A small multi-label image tagger, trained from scratch.
Model: 14.3M parameters, activation gelu, patch size [4, 4].
Data: trained on photos of arthropod specimens (BIOSCAN-5M), 195000 training examples.
Rows from block 2 of a small multi-label image tagger, named by matrix and row number. Rows with one number within an expert belong to one neuron, the router's apart. Each number is 200 + 30 x the weight over its row's rms, rounded and kept within 0 to 999. All counts start at 0.
Before each expert's rows are labels from the 100 images, of 14976, where the router gives the expert most weight on average: "responds to" is what is common among them. Only what is clearly more common there than usual is listed. The data: photos of arthropod specimens (BIOSCAN-5M). In brackets: how many of the 100.
# router: slot weights (model.blocks.2.mlp.router.weight, 16x384), inputs 308-383
# up: expert up (model.blocks.2.mlp.up, 8x192x384), inputs 308-383
# down: expert down (model.blocks.2.mlp.down, 8x384x192, transposed), outputs 308-383

# expert 7
responds to: order Hemiptera (63); family Cicadellidae (30)
router.14,242,191,174,203,247,166,230,203,204,158,216,214,183,194,204,196,196,194,215,260,245,174,224,192,211,159,214,188,184,219,199,241,192,205,239,217,207,199,202,195,226,155,187,210,193,147,272,252,188,206,205,180,159,162,167,187,128,246,175,176,168,202,163,191,218,273,191,188,196,222,251,245,182,148,234,148
router.15,175,167,252,191,205,201,174,183,210,231,230,152,184,163,220,237,145,208,150,222,212,189,201,180,175,185,213,144,162,163,225,217,183,235,181,255,231,201,191,176,192,232,234,203,172,169,182,174,232,209,165,184,226,187,266,179,234,205,167,238,146,177,218,224,196,256,223,198,185,258,204,233,155,232,242,204
up.0,176,189,179,229,211,169,215,243,159,191,188,223,183,217,229,212,183,203,230,203,201,191,201,195,207,244,203,180,248,181,186,199,175,237,198,206,234,185,170,196,177,174,207,200,173,229,186,178,223,243,223,152,219,211,244,153,173,162,212,257,215,205,218,229,184,261,202,136,171,169,239,164,209,240,158,186
down.0,181,171,190,179,194,248,254,211,212,208,199,211,240,197,190,178,224,224,201,156,173,141,233,220,227,173,197,159,205,196,182,175,185,184,180,141,154,141,225,242,187,241,180,280,179,152,276,198,173,283,208,165,217,203,173,183,211,215,233,213,217,214,169,193,212,171,201,165,191,215,189,243,191,169,193,195
up.1,168,205,227,248,182,226,231,230,160,201,154,178,154,172,226,211,258,163,154,200,181,178,205,214,172,192,240,203,260,170,205,201,161,202,216,197,288,197,182,190,205,189,202,233,161,244,225,166,144,190,214,190,211,288,234,203,194,190,157,178,187,159,188,168,221,205,209,169,182,170,191,186,218,151,217,193
down.1,222,242,135,223,223,228,211,209,173,226,226,223,196,145,167,187,209,251,212,153,201,188,210,201,155,180,205,252,243,263,228,157,216,235,227,136,189,195,201,224,239,215,150,204,166,206,217,155,195,197,192,180,191,207,229,173,184,226,212,128,232,198,178,162,197,204,167,240,251,227,218,210,227,144,186,200
up.2,239,216,158,182,163,183,135,147,198,204,245,189,232,202,150,207,190,186,214,146,165,180,233,229,200,216,157,192,184,171,213,126,231,196,193,176,151,202,241,198,203,208,197,172,198,248,202,187,192,178,219,173,193,197,260,219,184,144,234,180,195,212,213,175,191,173,224,188,158,194,215,214,202,219,146,229
down.2,205,204,204,188,223,174,173,150,182,231,247,209,231,202,174,201,235,229,188,197,213,181,162,205,220,176,204,152,191,140,224,240,205,177,214,193,194,158,206,221,243,181,188,177,188,240,177,279,176,172,162,235,230,206,147,195,266,217,215,216,207,255,242,226,218,231,201,174,199,233,251,142,243,158,171,233
up.3,217,222,150,181,187,198,167,174,213,242,184,232,197,215,170,216,243,203,153,191,206,161,207,177,218,178,205,208,269,200,221,182,143,184,205,156,213,177,250,211,214,136,184,231,172,174,159,224,235,218,197,199,243,230,208,196,220,162,147,170,166,180,182,217,172,211,153,154,132,189,244,183,271,220,207,199
down.3,199,244,249,182,141,233,149,160,195,184,109,180,235,193,215,182,134,210,196,168,190,140,206,228,240,165,210,174,180,159,192,143,225,188,211,209,141,231,189,256,178,195,191,212,200,164,218,216,210,192,159,188,189,191,181,188,233,218,248,179,117,230,222,185,242,154,192,194,199,217,186,147,220,205,172,215

# expert 5
responds to: order Coleoptera (68); family Coccinellidae (43)
router.10,179,185,176,222,163,214,131,154,257,237,211,160,172,248,203,147,244,129,175,172,142,190,154,171,177,179,201,193,209,151,239,224,238,180,188,256,174,190,228,209,200,195,272,177,207,156,155,193,234,228,204,219,180,211,204,162,264,220,219,222,162,206,230,197,173,239,219,216,140,217,192,160,201,213,212,216
router.11,196,230,216,197,189,206,156,182,250,262,202,143,198,215,162,174,199,148,187,172,163,231,168,156,200,184,193,187,199,154,248,241,215,179,198,241,190,221,223,196,244,213,239,179,183,199,160,185,207,192,207,208,208,224,247,164,264,150,163,259,159,218,192,196,173,238,257,225,171,202,151,192,200,192,213,226
up.0,279,191,172,209,239,204,185,199,197,230,268,234,292,213,248,250,191,169,213,200,204,170,219,205,219,201,185,254,220,184,211,174,226,213,233,195,231,247,232,227,215,205,194,228,204,190,150,190,189,189,221,173,237,267,189,211,191,194,215,212,223,213,193,207,227,207,160,237,199,190,199,231,146,234,243,234
down.0,163,183,188,238,195,205,253,209,220,160,221,156,188,254,201,178,228,232,188,219,148,229,180,187,185,198,313,195,196,192,193,200,240,238,191,213,240,156,175,204,171,184,211,213,188,172,249,158,178,251,194,127,184,204,159,161,138,244,165,224,247,207,214,232,176,156,218,204,174,161,174,260,208,176,188,148
up.1,156,249,204,155,184,220,180,204,203,227,155,215,191,262,197,161,217,201,215,241,220,173,197,188,227,196,170,164,189,205,173,177,169,180,240,180,177,171,156,175,210,194,204,209,187,175,207,234,265,252,185,186,167,194,234,208,200,220,198,184,169,201,144,209,184,190,173,210,170,225,192,229,191,217,244,133
down.1,223,246,177,169,183,121,172,253,180,223,188,263,231,175,175,269,184,195,208,162,280,196,224,252,207,192,140,202,201,188,192,213,205,272,215,141,166,209,219,218,195,238,219,172,188,249,209,249,185,165,217,225,220,213,222,242,235,192,178,215,239,171,184,203,248,185,227,180,228,148,240,196,199,146,193,222
up.2,197,217,213,198,195,201,214,210,195,230,131,218,169,186,230,176,227,231,204,247,239,123,218,213,245,230,208,199,238,224,130,203,126,188,252,218,165,173,175,209,202,179,197,143,223,215,231,176,231,231,227,221,197,229,212,205,229,183,214,186,147,162,206,151,254,199,177,199,144,206,194,180,269,214,228,197
down.2,207,166,151,203,183,193,234,205,185,247,173,266,204,160,176,232,222,231,236,216,263,226,215,218,187,171,173,204,194,186,177,225,222,230,205,181,201,173,199,170,234,177,221,151,159,231,235,224,173,105,194,237,198,193,163,221,183,167,195,180,203,155,161,230,211,230,207,160,192,179,152,120,235,156,200,223
up.3,132,248,174,197,164,248,180,199,188,239,175,222,201,253,151,156,159,167,140,218,172,183,157,209,203,189,171,194,154,188,192,214,217,228,230,147,205,186,200,201,175,193,234,286,213,161,141,224,250,217,159,156,224,153,261,198,212,180,197,192,194,224,157,199,167,168,207,204,189,235,218,227,201,195,187,143
down.3,206,215,208,195,230,189,263,223,183,232,213,276,226,202,193,251,179,214,214,178,271,229,178,222,232,189,150,197,204,211,198,192,232,223,247,130,184,210,193,231,165,225,180,248,195,239,211,236,206,148,212,230,218,208,236,261,188,223,200,225,178,179,220,179,245,196,161,184,199,229,202,203,209,142,145,185

# expert 3
responds to: class Arachnida (47); order Trombidiformes (39)
router.6,267,236,160,175,203,231,214,167,208,184,169,230,244,171,172,197,219,187,180,149,243,178,224,143,217,170,180,162,184,234,230,205,165,202,224,163,178,211,178,227,185,192,153,242,263,221,216,267,155,205,211,236,211,152,185,261,184,236,159,166,175,201,204,206,195,167,193,189,208,228,201,183,208,180,200,221
router.7,288,240,211,153,197,252,266,167,229,147,206,211,267,172,225,202,259,177,180,144,208,147,231,225,251,162,169,191,228,222,199,179,205,174,250,175,196,215,205,206,231,180,165,145,173,230,219,173,157,137,223,225,223,265,147,229,234,210,179,175,172,176,223,193,250,187,151,182,222,220,195,209,220,204,180,228
up.0,214,213,182,258,203,194,225,265,191,153,190,215,228,188,211,218,210,203,232,169,237,199,207,236,209,188,163,225,153,237,188,181,141,264,216,117,255,245,173,196,228,164,194,242,189,177,262,158,167,209,168,189,234,195,191,215,172,200,221,143,156,144,168,234,229,213,197,172,174,197,188,197,97,164,213,161
down.0,195,236,196,231,177,248,203,216,142,193,195,208,183,208,198,234,207,198,185,187,232,180,202,223,192,183,142,175,207,229,171,238,198,202,181,219,171,199,213,160,204,222,178,205,187,198,168,237,149,211,163,210,257,227,182,201,207,214,197,219,199,214,193,206,228,204,224,203,207,237,205,109,240,211,178,202
up.1,215,197,199,215,150,180,214,177,205,210,186,147,167,227,231,107,206,170,187,213,203,201,214,150,222,216,185,163,229,241,179,206,160,229,186,139,255,160,200,160,209,201,193,211,200,192,165,176,219,190,204,214,146,207,189,205,174,214,155,233,211,167,181,202,214,191,218,198,181,189,181,205,234,153,242,152
down.1,203,170,265,223,254,209,231,226,208,228,227,226,266,246,247,247,197,195,208,241,164,211,228,231,223,187,234,191,211,237,155,218,194,222,174,217,200,223,220,217,236,204,180,210,177,243,171,181,160,183,218,189,197,244,190,189,191,177,288,207,229,237,175,172,220,216,197,194,246,177,184,158,185,184,197,218
up.2,203,215,176,197,184,235,161,165,179,230,230,223,203,212,177,209,185,200,133,190,195,206,190,205,256,193,130,235,196,183,205,145,256,159,198,192,191,229,223,216,202,229,188,189,204,183,188,177,181,158,189,209,236,197,176,197,252,255,220,192,216,215,170,211,227,175,179,200,220,223,223,224,211,252,147,187
down.2,219,225,207,212,209,244,230,164,200,186,205,218,240,248,132,201,195,174,250,185,136,133,174,193,227,214,224,189,209,218,213,205,187,165,217,222,205,185,194,199,220,238,144,203,246,212,220,253,164,211,190,163,215,237,188,219,193,211,224,196,215,215,227,230,187,231,155,189,201,227,237,233,224,221,184,253
up.3,173,150,257,212,210,190,197,221,160,235,225,174,215,188,217,208,205,193,215,259,204,209,217,178,195,201,176,205,185,164,167,187,145,187,171,214,186,232,192,204,194,236,264,234,213,190,204,194,203,225,225,128,251,212,216,179,178,178,180,231,203,260,194,181,206,251,216,184,233,215,218,173,191,191,230,157
down.3,208,216,199,213,249,187,189,192,189,200,239,173,172,202,218,162,213,195,203,233,170,174,200,221,182,215,178,180,158,194,220,141,199,223,169,167,208,216,237,154,207,174,199,209,206,243,182,260,185,196,171,152,162,179,191,212,200,229,206,188,224,183,218,192,181,159,222,192,204,205,211,161,202,240,212,183

# expert 2
responds to: order Coleoptera (82)
router.4,241,212,213,181,243,180,185,176,188,197,121,196,212,222,254,192,219,217,206,140,206,146,227,192,217,225,234,199,262,201,207,200,135,183,244,188,170,163,178,180,198,175,226,232,256,206,216,232,214,232,178,211,196,197,184,142,177,157,181,221,191,214,233,145,217,187,252,194,210,184,213,159,240,157,235,253
router.5,188,204,187,173,195,145,176,183,182,218,123,235,198,262,194,187,222,207,223,152,218,184,176,189,253,223,229,192,274,189,232,226,143,183,208,192,209,155,149,179,197,169,211,208,250,218,224,228,204,221,218,213,195,182,202,162,208,187,161,202,212,194,198,175,171,148,229,197,179,142,252,190,241,168,190,201
up.0,190,151,212,265,152,243,192,263,191,181,191,236,265,235,196,245,176,173,195,186,254,239,168,176,153,207,195,229,199,245,162,220,203,233,217,217,220,227,218,196,217,260,211,215,197,173,183,210,175,218,182,210,268,171,187,242,211,205,241,179,178,194,186,228,220,232,150,229,207,194,210,185,142,224,180,241
down.0,258,155,205,218,195,171,188,170,201,211,244,134,201,190,174,188,189,199,194,185,200,200,254,189,172,192,199,200,213,236,204,200,158,232,191,156,202,207,162,199,180,188,194,190,164,191,177,164,183,123,184,185,254,171,122,252,224,197,201,180,169,158,148,247,184,195,230,163,247,214,229,220,211,182,209,194
up.1,181,206,252,243,177,157,192,165,188,181,180,165,260,192,224,182,195,194,177,217,203,229,215,223,152,179,192,200,214,202,201,203,208,227,204,229,243,221,206,186,198,156,210,216,195,174,245,177,181,157,179,201,215,236,179,178,175,183,179,210,231,177,212,220,230,217,202,180,202,176,196,203,174,187,195,239
down.1,223,184,213,218,225,216,119,175,199,169,183,177,217,231,216,182,242,172,189,252,197,209,197,141,202,197,181,193,165,199,214,131,188,149,195,205,196,185,217,226,176,170,199,205,162,239,188,202,153,189,189,208,238,214,216,183,223,192,178,166,184,249,181,161,191,181,167,214,209,159,249,219,162,220,185,191
up.2,180,170,164,228,189,204,225,221,139,261,171,236,192,278,201,234,214,160,175,193,198,241,126,172,189,171,238,201,245,177,211,218,209,232,226,243,231,185,219,229,181,243,254,236,181,199,164,264,211,213,231,200,229,209,160,181,196,213,202,185,220,235,208,211,222,241,198,238,222,179,244,165,193,198,196,216
down.2,172,207,220,181,201,152,210,214,211,193,215,141,170,150,187,215,189,242,191,239,211,211,240,205,163,145,205,197,145,248,206,222,173,175,161,207,201,175,156,134,221,201,224,197,195,202,214,163,197,192,172,170,223,167,175,214,172,233,182,180,182,191,197,215,179,202,190,179,187,259,173,261,188,140,221,160
up.3,231,206,222,195,226,230,170,207,246,213,177,192,209,161,207,168,204,156,270,160,227,203,194,253,223,185,228,196,187,209,154,170,173,197,211,192,165,244,186,164,223,191,164,241,185,174,262,153,185,253,220,233,161,160,173,223,214,188,203,166,152,174,166,185,185,150,192,155,121,212,137,201,172,237,263,177
down.3,208,194,163,188,177,196,198,177,211,178,196,222,178,191,220,203,163,201,175,197,199,163,214,197,201,201,218,103,285,181,233,196,212,212,158,157,199,164,190,185,208,225,159,188,222,179,203,163,225,152,173,221,210,181,179,261,184,197,206,194,126,215,155,198,178,248,206,192,154,155,228,225,198,188,217,203