A small multi-label image tagger, trained from scratch: 14.3M parameters, width 384.
Rows from block 2 of a small multi-label image tagger, named by matrix and row number. Rows with one number within an expert belong to one neuron, the router's apart. Each number is 128 + 24 x the weight over its row's rms, rounded and kept within 0 to 255. All counts start at 0.
Before each expert's rows are labels from the 100 images, of 14976, where the router gives the expert most weight on average: "top examples" is what is common among them. Only what is clearly more common there than usual is listed. The data: photos of arthropod specimens (BIOSCAN-5M). In brackets: how many of the 100, against the usual share in percent.
# router: slot weights (model.blocks.2.mlp.router.weight, 16x384), inputs 154-230
# up: expert up (model.blocks.2.mlp.up, 8x192x384), inputs 154-230
# down: expert down (model.blocks.2.mlp.down, 8x384x192, transposed), outputs 154-230

# expert 2
top examples: order Coleoptera (82 vs 16.8)
router.4 [121 123 157 129 103 134 152 155 150 101 147 143 147 128 112 101 158 122 128 122 143  84 143 116 154 131 112  86 139 106 138 144 140 107 114 107 164  91 123 161 123 122 111  83 129 102 134 117 130  81 114 129 129 163 153 103 122 103 120 146 118 127 100 127 140 103 125 124 147 194  90 118 117 129 101 132 172]
router.5 [ 95 122 143 141 126 131 148 151 163  91 132 135 135 130 120 119 131  85 144 111 105 100 125 127 108 115 125  82 167 125 143 126 146 131 113 128 168  74 129 173 116 110  98 112 171 107 136 146 131  90 102 123 141 178 174 121  95 121  88 120 114 163 113 114 129 121 150 137 148 185 113 109 133 120 109 147 204]
up.0 [119 112 160 147 145  56 108 124 136 186 167 130 116 123 135 115 160 172  85 139 206 110 114  84 100  90 133 129  87 120 147 147 134 189 130 121 154 175 152 123 124 133 187 111 149 159 112 169 116 142 118 152 137 151 120 118 168 130 105 121 153 105 160 177 147 148 135 131 108 108 162 127 156 133 124 105 124]
down.0 [152 138 133 176  91 139  98 161 117  87 121  70 104  96 115 149 136 108 118 155 117 155  58 127  92 124 125 108 155  79 124  87  99 119 117 121 162 124 100 134 147 110 140 137 128 176 144 188 126 132 121 138 154 116 122  78 120  85 163 146 140 124 196 126 137 134 149 131 127 117 148 114 115 138 146 132 183]
up.1 [ 82 142 152 140 183 100 126 124 158 144  96  84 131 116 117 102 144 145 120 120 137  99 126 128  80 112 141 104 153 110 115 138 124 101 140 127 105 109 138 153 122  80 139 162 136 143 162 130 142 134 120 161 180 137 110 123 127 148 145 196 142 103 124 153 151  83 126 127 108 146 155  99 130 116 162 151 161]
down.1 [126 111  80 132 144 124 109 126 131 116 163 111  82 132 148 143 104 140 114 137 147 153 180 110 132 193 112 129 107 102 103 125 149 102 100 126 131 157 137 139 113 157 143 127 143 160 154 134 129  99  98 118 179 104 155 143 137 115 142 105 106  80 124 110 126 121 109 131 151 120 169 135 108 119 126 160 189]
up.2 [115 113 132 135 120 138 126 102 138 165 164 157 151 157 149 125 132 204 167 144 151 140 140 147 138 127 129 130 129 139 167 158 147 153 132 145 142 141 155 127  91 155 145 120 133 140  87 157 137 136 106 119 146 182 118 108 125  84 106 102 145 134 117 134 114 119  93 123 136 122 165 110 117 150  92 155 119]
down.2 [126 157 152 146 172 111 100 129 107 120 132  68 109  92 144 125 122 113 123 168 133 147  94 153 111 113  81 148  75  80  68  51 112 134 122 116 113 120 130 144 114 119 142 110 146 126 131 184  89 168 126 168 181 106  92 116 116 136 169 169 150 122 149 134  93 145 159 122 111 137 112 138 163 127 130  96 126]
up.3 [122 126 133 108 145  78 154 133 135 115 134 110 109 180 116 110 158  86 154  91 170 117 105 109 132 140 191 111 106 150 114 110 121 116 115 144 124 155 134 118 152 130 114  98 105 124 149 181 118 111 133 158 139 123 113 129 125 131 130 132 116 166 146 104 138 135 143  85 113 177 107 114 135 171 162  73 113]
down.3 [134 144 131 135 113  92 129 119  91  93 145 160  95 165 118 139 138 117 162 130 106 134 135 123 101 110 112 134 110 133 131 133 159 102 111 116 170  84 118 147 125 135 123 162 103 153 142 211 135  80 176 131 153 159 136 144 106  94 130 169 147 126 132 165 137 153  67 126 104 158 122  95 113 169 140 100 111]

# expert 5
top examples: order Coleoptera (68 vs 16.8); family Coccinellidae (43 vs 1.2)
router.10 [126 113 123 117 108 146 131 104 165 140 108 170 157 141 137  85 157  87 122 143 112 161 148 136 135 127 106 140 116 170 146 101 104 137 105 144 132 176 159 159  92 160 146 151 146 135 130 153 115  97 145 136 115 163 126 131 117 128 159 117 144 166 138 133 151 166 124 126 138 119 113 113 150 107 134 124  94]
router.11 [132 113 121 151 115 167  97 121 129 149 100 127 156 139 111  62 127  81 146 113 116 155 130 114 131 178  89 140 131 158 119  93  69 109  90 157 119 164 123 171 146 157 146 171 190 111 150 152 122  97 155 141  93 128 116 153 153 138 140 142 156 153 127 131 175 169 116 157 154 155 108 119 116  91 111 139 102]
up.0 [103 119 153 124 132 114 175 117 147 145 111 135 138 149 126 113 119 117 138 138 152  87  83 143 123  96 165 107 102 148 139 195 138 137 103 130 121 112 100 100 152  66 110 130 121 155 131 131  86 110 200 133 129 137 123 118 146  98  89 126 134 117  96 150 152 106 119 102 120  79 177 117 121 178 151 153 167]
down.0 [115 152 132 160 141 141 136 114 106 143 149  77 149 147 127 106  90 118 106 144 104 104 108 147 162 130  99 154  90 136 144 158 129 112 141 144 118 100 147 115 139 127 137 158 110 102 107 186 123 162 106 100 110 152 137 154 153  94 126 178 132 143 143 102 142 157 136 123 129 151 100 171 152 145 121 110 114]
up.1 [138 123 119  80 130 124 116 137 143 112 165 146 111 149 140 130 120 103 175  89 122 135 137 121 136 120  91 117 110 126 130  92  85 122  76 116 127 167 159 165 142 168 133 149 100  87 106 120  86 129 166 104 170 128 107 146 116 108 112 112 140 179 123 117 150 148  91 115 128 174 118 148 177 139 109 107 118]
down.1 [123 119 100  85 106 109 111 138 151 103 156 144  94 118 128 126 125 201 178 136 145 117  82 126 103 116 129  83 126 113 132  90 130 164 151 106 144 142 130 110 113 111 128 111 143 142 132 178 143 156 132 124 153 120 123  79 102 147 107  82 130  91 117 137 126 149 134 140 125 115 166 144 121 160 158 135 121]
up.2 [127 135 126  75 101 116  91 106 176 114 163 159 121 125 114 105 123 104 169 117 134 134 139 132 104 118  99 131 115 100 156 142 143 134 101 115 162 145  82 146 156 152 131 115 134  99 144 123 112  88  98 136 141 125 174 138 117 146 135 137 121 163  95 144 133 128 148 131 111 197 114 116 162 112 111  90 128]
down.2 [175 141 136  97 143 129 119 150  96 100 123 140 166  98 100 146 153 159 142 131 150 129 150 111  95 160 174 137 142 120  99 105 123 149 187 123 167 161 171 142 121 101 125 151 116 165 140 173 149 145 132 112 107 129 126  68  92 116 135 128 122  77 123 134 118 136 106 169  97 115 135 117 160  92 110 115 100]
up.3 [142 105 117  97 173  96 110 152 116 111 154 174 118 153 169 118 113 110 155 140  77 102 151 133 114 137 105 118  99 155 152  78  79  85 122 155 143 149 131 167 127 183 125 170 128 114 139 119 125 104 120 102 158 155  88 120 112  97 126 124 143 162 125 141 151 140 102 131  94 144 121 127 123 146 119 131 112]
down.3 [142 129 156 140 129 129 116 125 130 101 133 147 138 158 116 161  86 179 143 120 153 126  97  93 123 110 117 109 132 122 122 137 142 140 117  87 134 110  71 104 137  85  93 130 106 141 148 116 126 113 142 118 172 113 103 144  89 129 119 115 147  96 134 127 130 141 132 138 111 126 148 142 155 149 159 113 127]

# expert 0
top examples: order Hymenoptera (51 vs 20.5)
router.0 [150 142  96 140 141 180 126 202 120  88 107 116 122 132 116 142 103 143 144 149 116 120 148 103 120 154 125 144 135 114 121  92 137 125 133 114 139 134 104 114 155 147 117 136 138 132 123 125 122 120 131 139 121 140 147  66  79 154 122 111 107 105 138 104 144 146 129 133 115 158 123 139 156 124 132 158  97]
router.1 [156 154 116 125 144 115 108 162  82 123 126 132 128 134 113 173  91 158 137 125 130 115 160 111 122 126 127 154 112  98  83  76 115 141 149  95 144 130 154 112 151 137 127 140 133 126 100 132  98 117 160 126 139 117 128 104  96 157 103 129 129  89 139 117 168 139 114 142 105 122 112 157 176 142 128 160 121]
up.0 [138  89  92 158 147 148 101 159 156 100  91 105 111 119 161  96 141 166 105 145 128 125 110 142 120 143 139 108 176 157 146  93 179 144 168 129 118 109 157 149  96 117 155 127 129 162 129 136 161 146 118 107 148 166 156 135 110 107 125 112 143 110 118 165  91 119 138 139 129 102 150  87 148 113 161 156 113]
down.0 [113 105 140 119 163 168 146 140 176 134  97 122 126 116 128 142 124 125 160 139 147 113 127 122 185 168 177 124 131 159 122 119  73 121 114 110 116 113 120 150  70 140  85  96 123 141 165 133 117 198 144 158 133 138 101 105 151  99 144  85 131 136  87 108 125 142 155 143 147 107 120 160  99 130 124 113 164]
up.1 [110  75 135  94 142 127 110  86 159 123 112 141 132 145 139  89 162 115 168 141  78 136 163 130 139 111  93 126 131 142 147 145 115  91 106 174 125 124 160 139 147 149 122 172 110 136 136  92 112 164 151 123 138 115 104 104 124 137 130 129 127 127 152  93 147 152 110 116 132  83 128 110 136 137 139 106 139]
down.1 [129  84 157 102 195  96 119 160 184 114 135  97 145 129 122  93 155 126 109 142 145 151 116 140 138 127 108 128  97 133 118  70  64  88 142 117 126 134 146 145 142 140 118 135 105 126 127  71 148 102  88 135 129 177 103 154 148 119  71 131 124 197  88 132 112 152 145 123 161 125 127 133 150 130 114 105 135]
up.2 [128 140  83 112 120 166 155 122 121  76 110 103 112 138 115 158 140  99 107 119  88  84 118 130 132 143 127 132 165 186 148 149 157 137  95 146 138  95  75 131 129 117 121 128 104 113 110 114 158  96  97 153 121 134 165 117 120 118 150 102 107 131 114 121 111 122 122 131 123 115 156 113  77 147 131 130 156]
down.2 [124 143 151 167 159 101 137 146 153 151 135 134 137  85 151 150  84 116 124 103 130 159 107 125 126 146 145 118 136 116 145 124  68  97 125  96  94 131 153 119  69 149 123 122  99 161 164 107 145 161 149 130 121 128 100 147 111  95 116  79 137 124  52 114 133  89 101 115 148  67 105 163 108 113 145 127 165]
up.3 [114 116 129 130 176 129 105 112 141 133 117 102  77 122 182 103 113  92 123 175 139  97  85 160  74 129  79 100  82 119 157 119 104 144  78 133 117 106 101 103 149 131 187 123 104 117 122 141 111 108 116 137 126 124 112 154 132 125 118 133 161 134 165 139 138 102 167  97 145 114 153 141 122 119 130 108 148]
down.3 [142 143 119 141 110 117 124 105 107 103 131 142 145 134 151  93 154 100 189  88 127 130 132 167 141 130  90 124 140 129 137 133 199  92 147 138 104 137  96 147 125 128 174 146 148  86 122  92 122 123 145 121  88  77 106 151 126 105  92 169 153 127 143  70 118 103 136 145 103 134 104 118 112 123 112 116 127]

# expert 4
top examples: order Hemiptera (53 vs 11.3)
router.8 [163 133 141 137 117 111 155 123 137  91 143 116 104 113 167 135 139  71 140 117 111 107 121 143 165 163 112  92 121 156 142 142 159 118  75 140 121 121 110 125 139  99 128  86 111  92 154 132 129 102 122  88 118 191 137 127 118 127 154 107  98 168  80 141 123 120 119 128 133 120 135  92 125  99 100  98 175]
router.9 [116 113 122 143 149 104 144  92 137 142 142 107 158  99 132 163 148  92 174 129  96  90  90 142 142 139 125 125 136 140  92 149 114 104 119 118 169  95 109  95 119  91  88  83 130 148 126 134 149  89 103 105 138 177 116  79 125  82 165 133 118 152 124 139 122 114 152 183 125 134 135 109 106 150 120 144 194]
up.0 [133 100 120 156 191 120 140 112 118 122 144 120 121 137 184 147 101 145 148 105  92 110 126 147 157 160 123 148 123  89 135 118 144 121 111 135  67 118 101 105 118 165 108 148 158 109 126 166 124 145 131  90 153 129 106 139 123 137  90 160 134 124 112 122 122 115 147 137 124 119 132 155 126 152 161 136 126]
down.0 [145 111 135 144  92  85 146 108 111 123 128 133 155 130 123 124 135 123 149 141 145 103  92  73 106 102 192 142 138 107  97 128 124 123 152  95 123 179 121 130 150  79 112 106 152 140 137 145 136 117 180 127 139 104 137 113 110 130 103 113 156  97  94 125 135 154  91 138 134  75 127 112 163  97 152 129 116]
up.1 [147  96  96 126 129 129 124 106 135 110 158 174 160 150 175 131 172 177 133 110 163 122 131  72 129 100 155 101 119 137 160 162 168 123 157 103 114 140 108 145 126  98 115 113 107 137 127 168 113 121 139 103 110 157 145 148 128 110 139  76 113  97  88 129 152 119 133  77 130 129 147  86 144 142 118 153  92]
down.1 [137 136 114 129  79 113 123 139 134 137  91 154  74 150  95 126 110 114 143 167 150 135 116 122 102 142 143 125 101 145 133 136 179 142  72 154 136 101 110 118 157 137 156 116 125 163 140 223  91 134 119 138 125 164 151 109 116 105 117 134 140 114 140 116 109 120 172 120 140 117 121 160 149 122  79 139 107]
up.2 [140 105 123 132 115 134 165 141 128 107 107 105 116 122 110 180 117  81  99 171 119 142  74 127  80 131 144 116 180 148 163 165 166  99 105 156 117  73  88 101 126 148 112 134 110 150 121  99 150 123 101 133 135 122 158 129 124 125  81 104 145 140 125 133  92  93 149 140 125 108 139  93 117 126 102 108 157]
down.2 [112 139 101  81 147 121 124  92 155 120 130 142 110 135 118 126 123  97 140 122 108 154 102 116 121  89 157 103 177 101 112 146 124 132 140 117 142 143 149 163 138 162 138 131  92 122 133  59  81 171 163 152  99 132 117 116  80 128 171 128 141 140 122  97  99  76 116 102 116 123 145 156 119 174 128 113 133]
up.3 [ 84 143 144 141  71 122  86  98 166 150 154 114 157 108 135 102 124 146 158 157 165 149 116 169 128 144 110  98 102 121 139 140 104 104 130  78 126 104 122 124 132  91 128 168 170  95  78 105  89 101 123 136 149  98 119 138 155 112 156 152 150 156 145 107 126 135 140 153 124  91 155 153 158 124 133 117 163]
down.3 [100 148 131 105 155 138 149 122 154 111  95  99 174 117 101 124  91 127 159 152 125 129 128 127 102 116 128 150 121 129  89 106 112  87 126 123 137 108 142 139 157 101 166 144 133 100 131 148 132 132 146 125 152 129 134 114 123 118 147 146 113 167 134 144 143 120 118 123 116 122 112 171 130 147  82 126 141]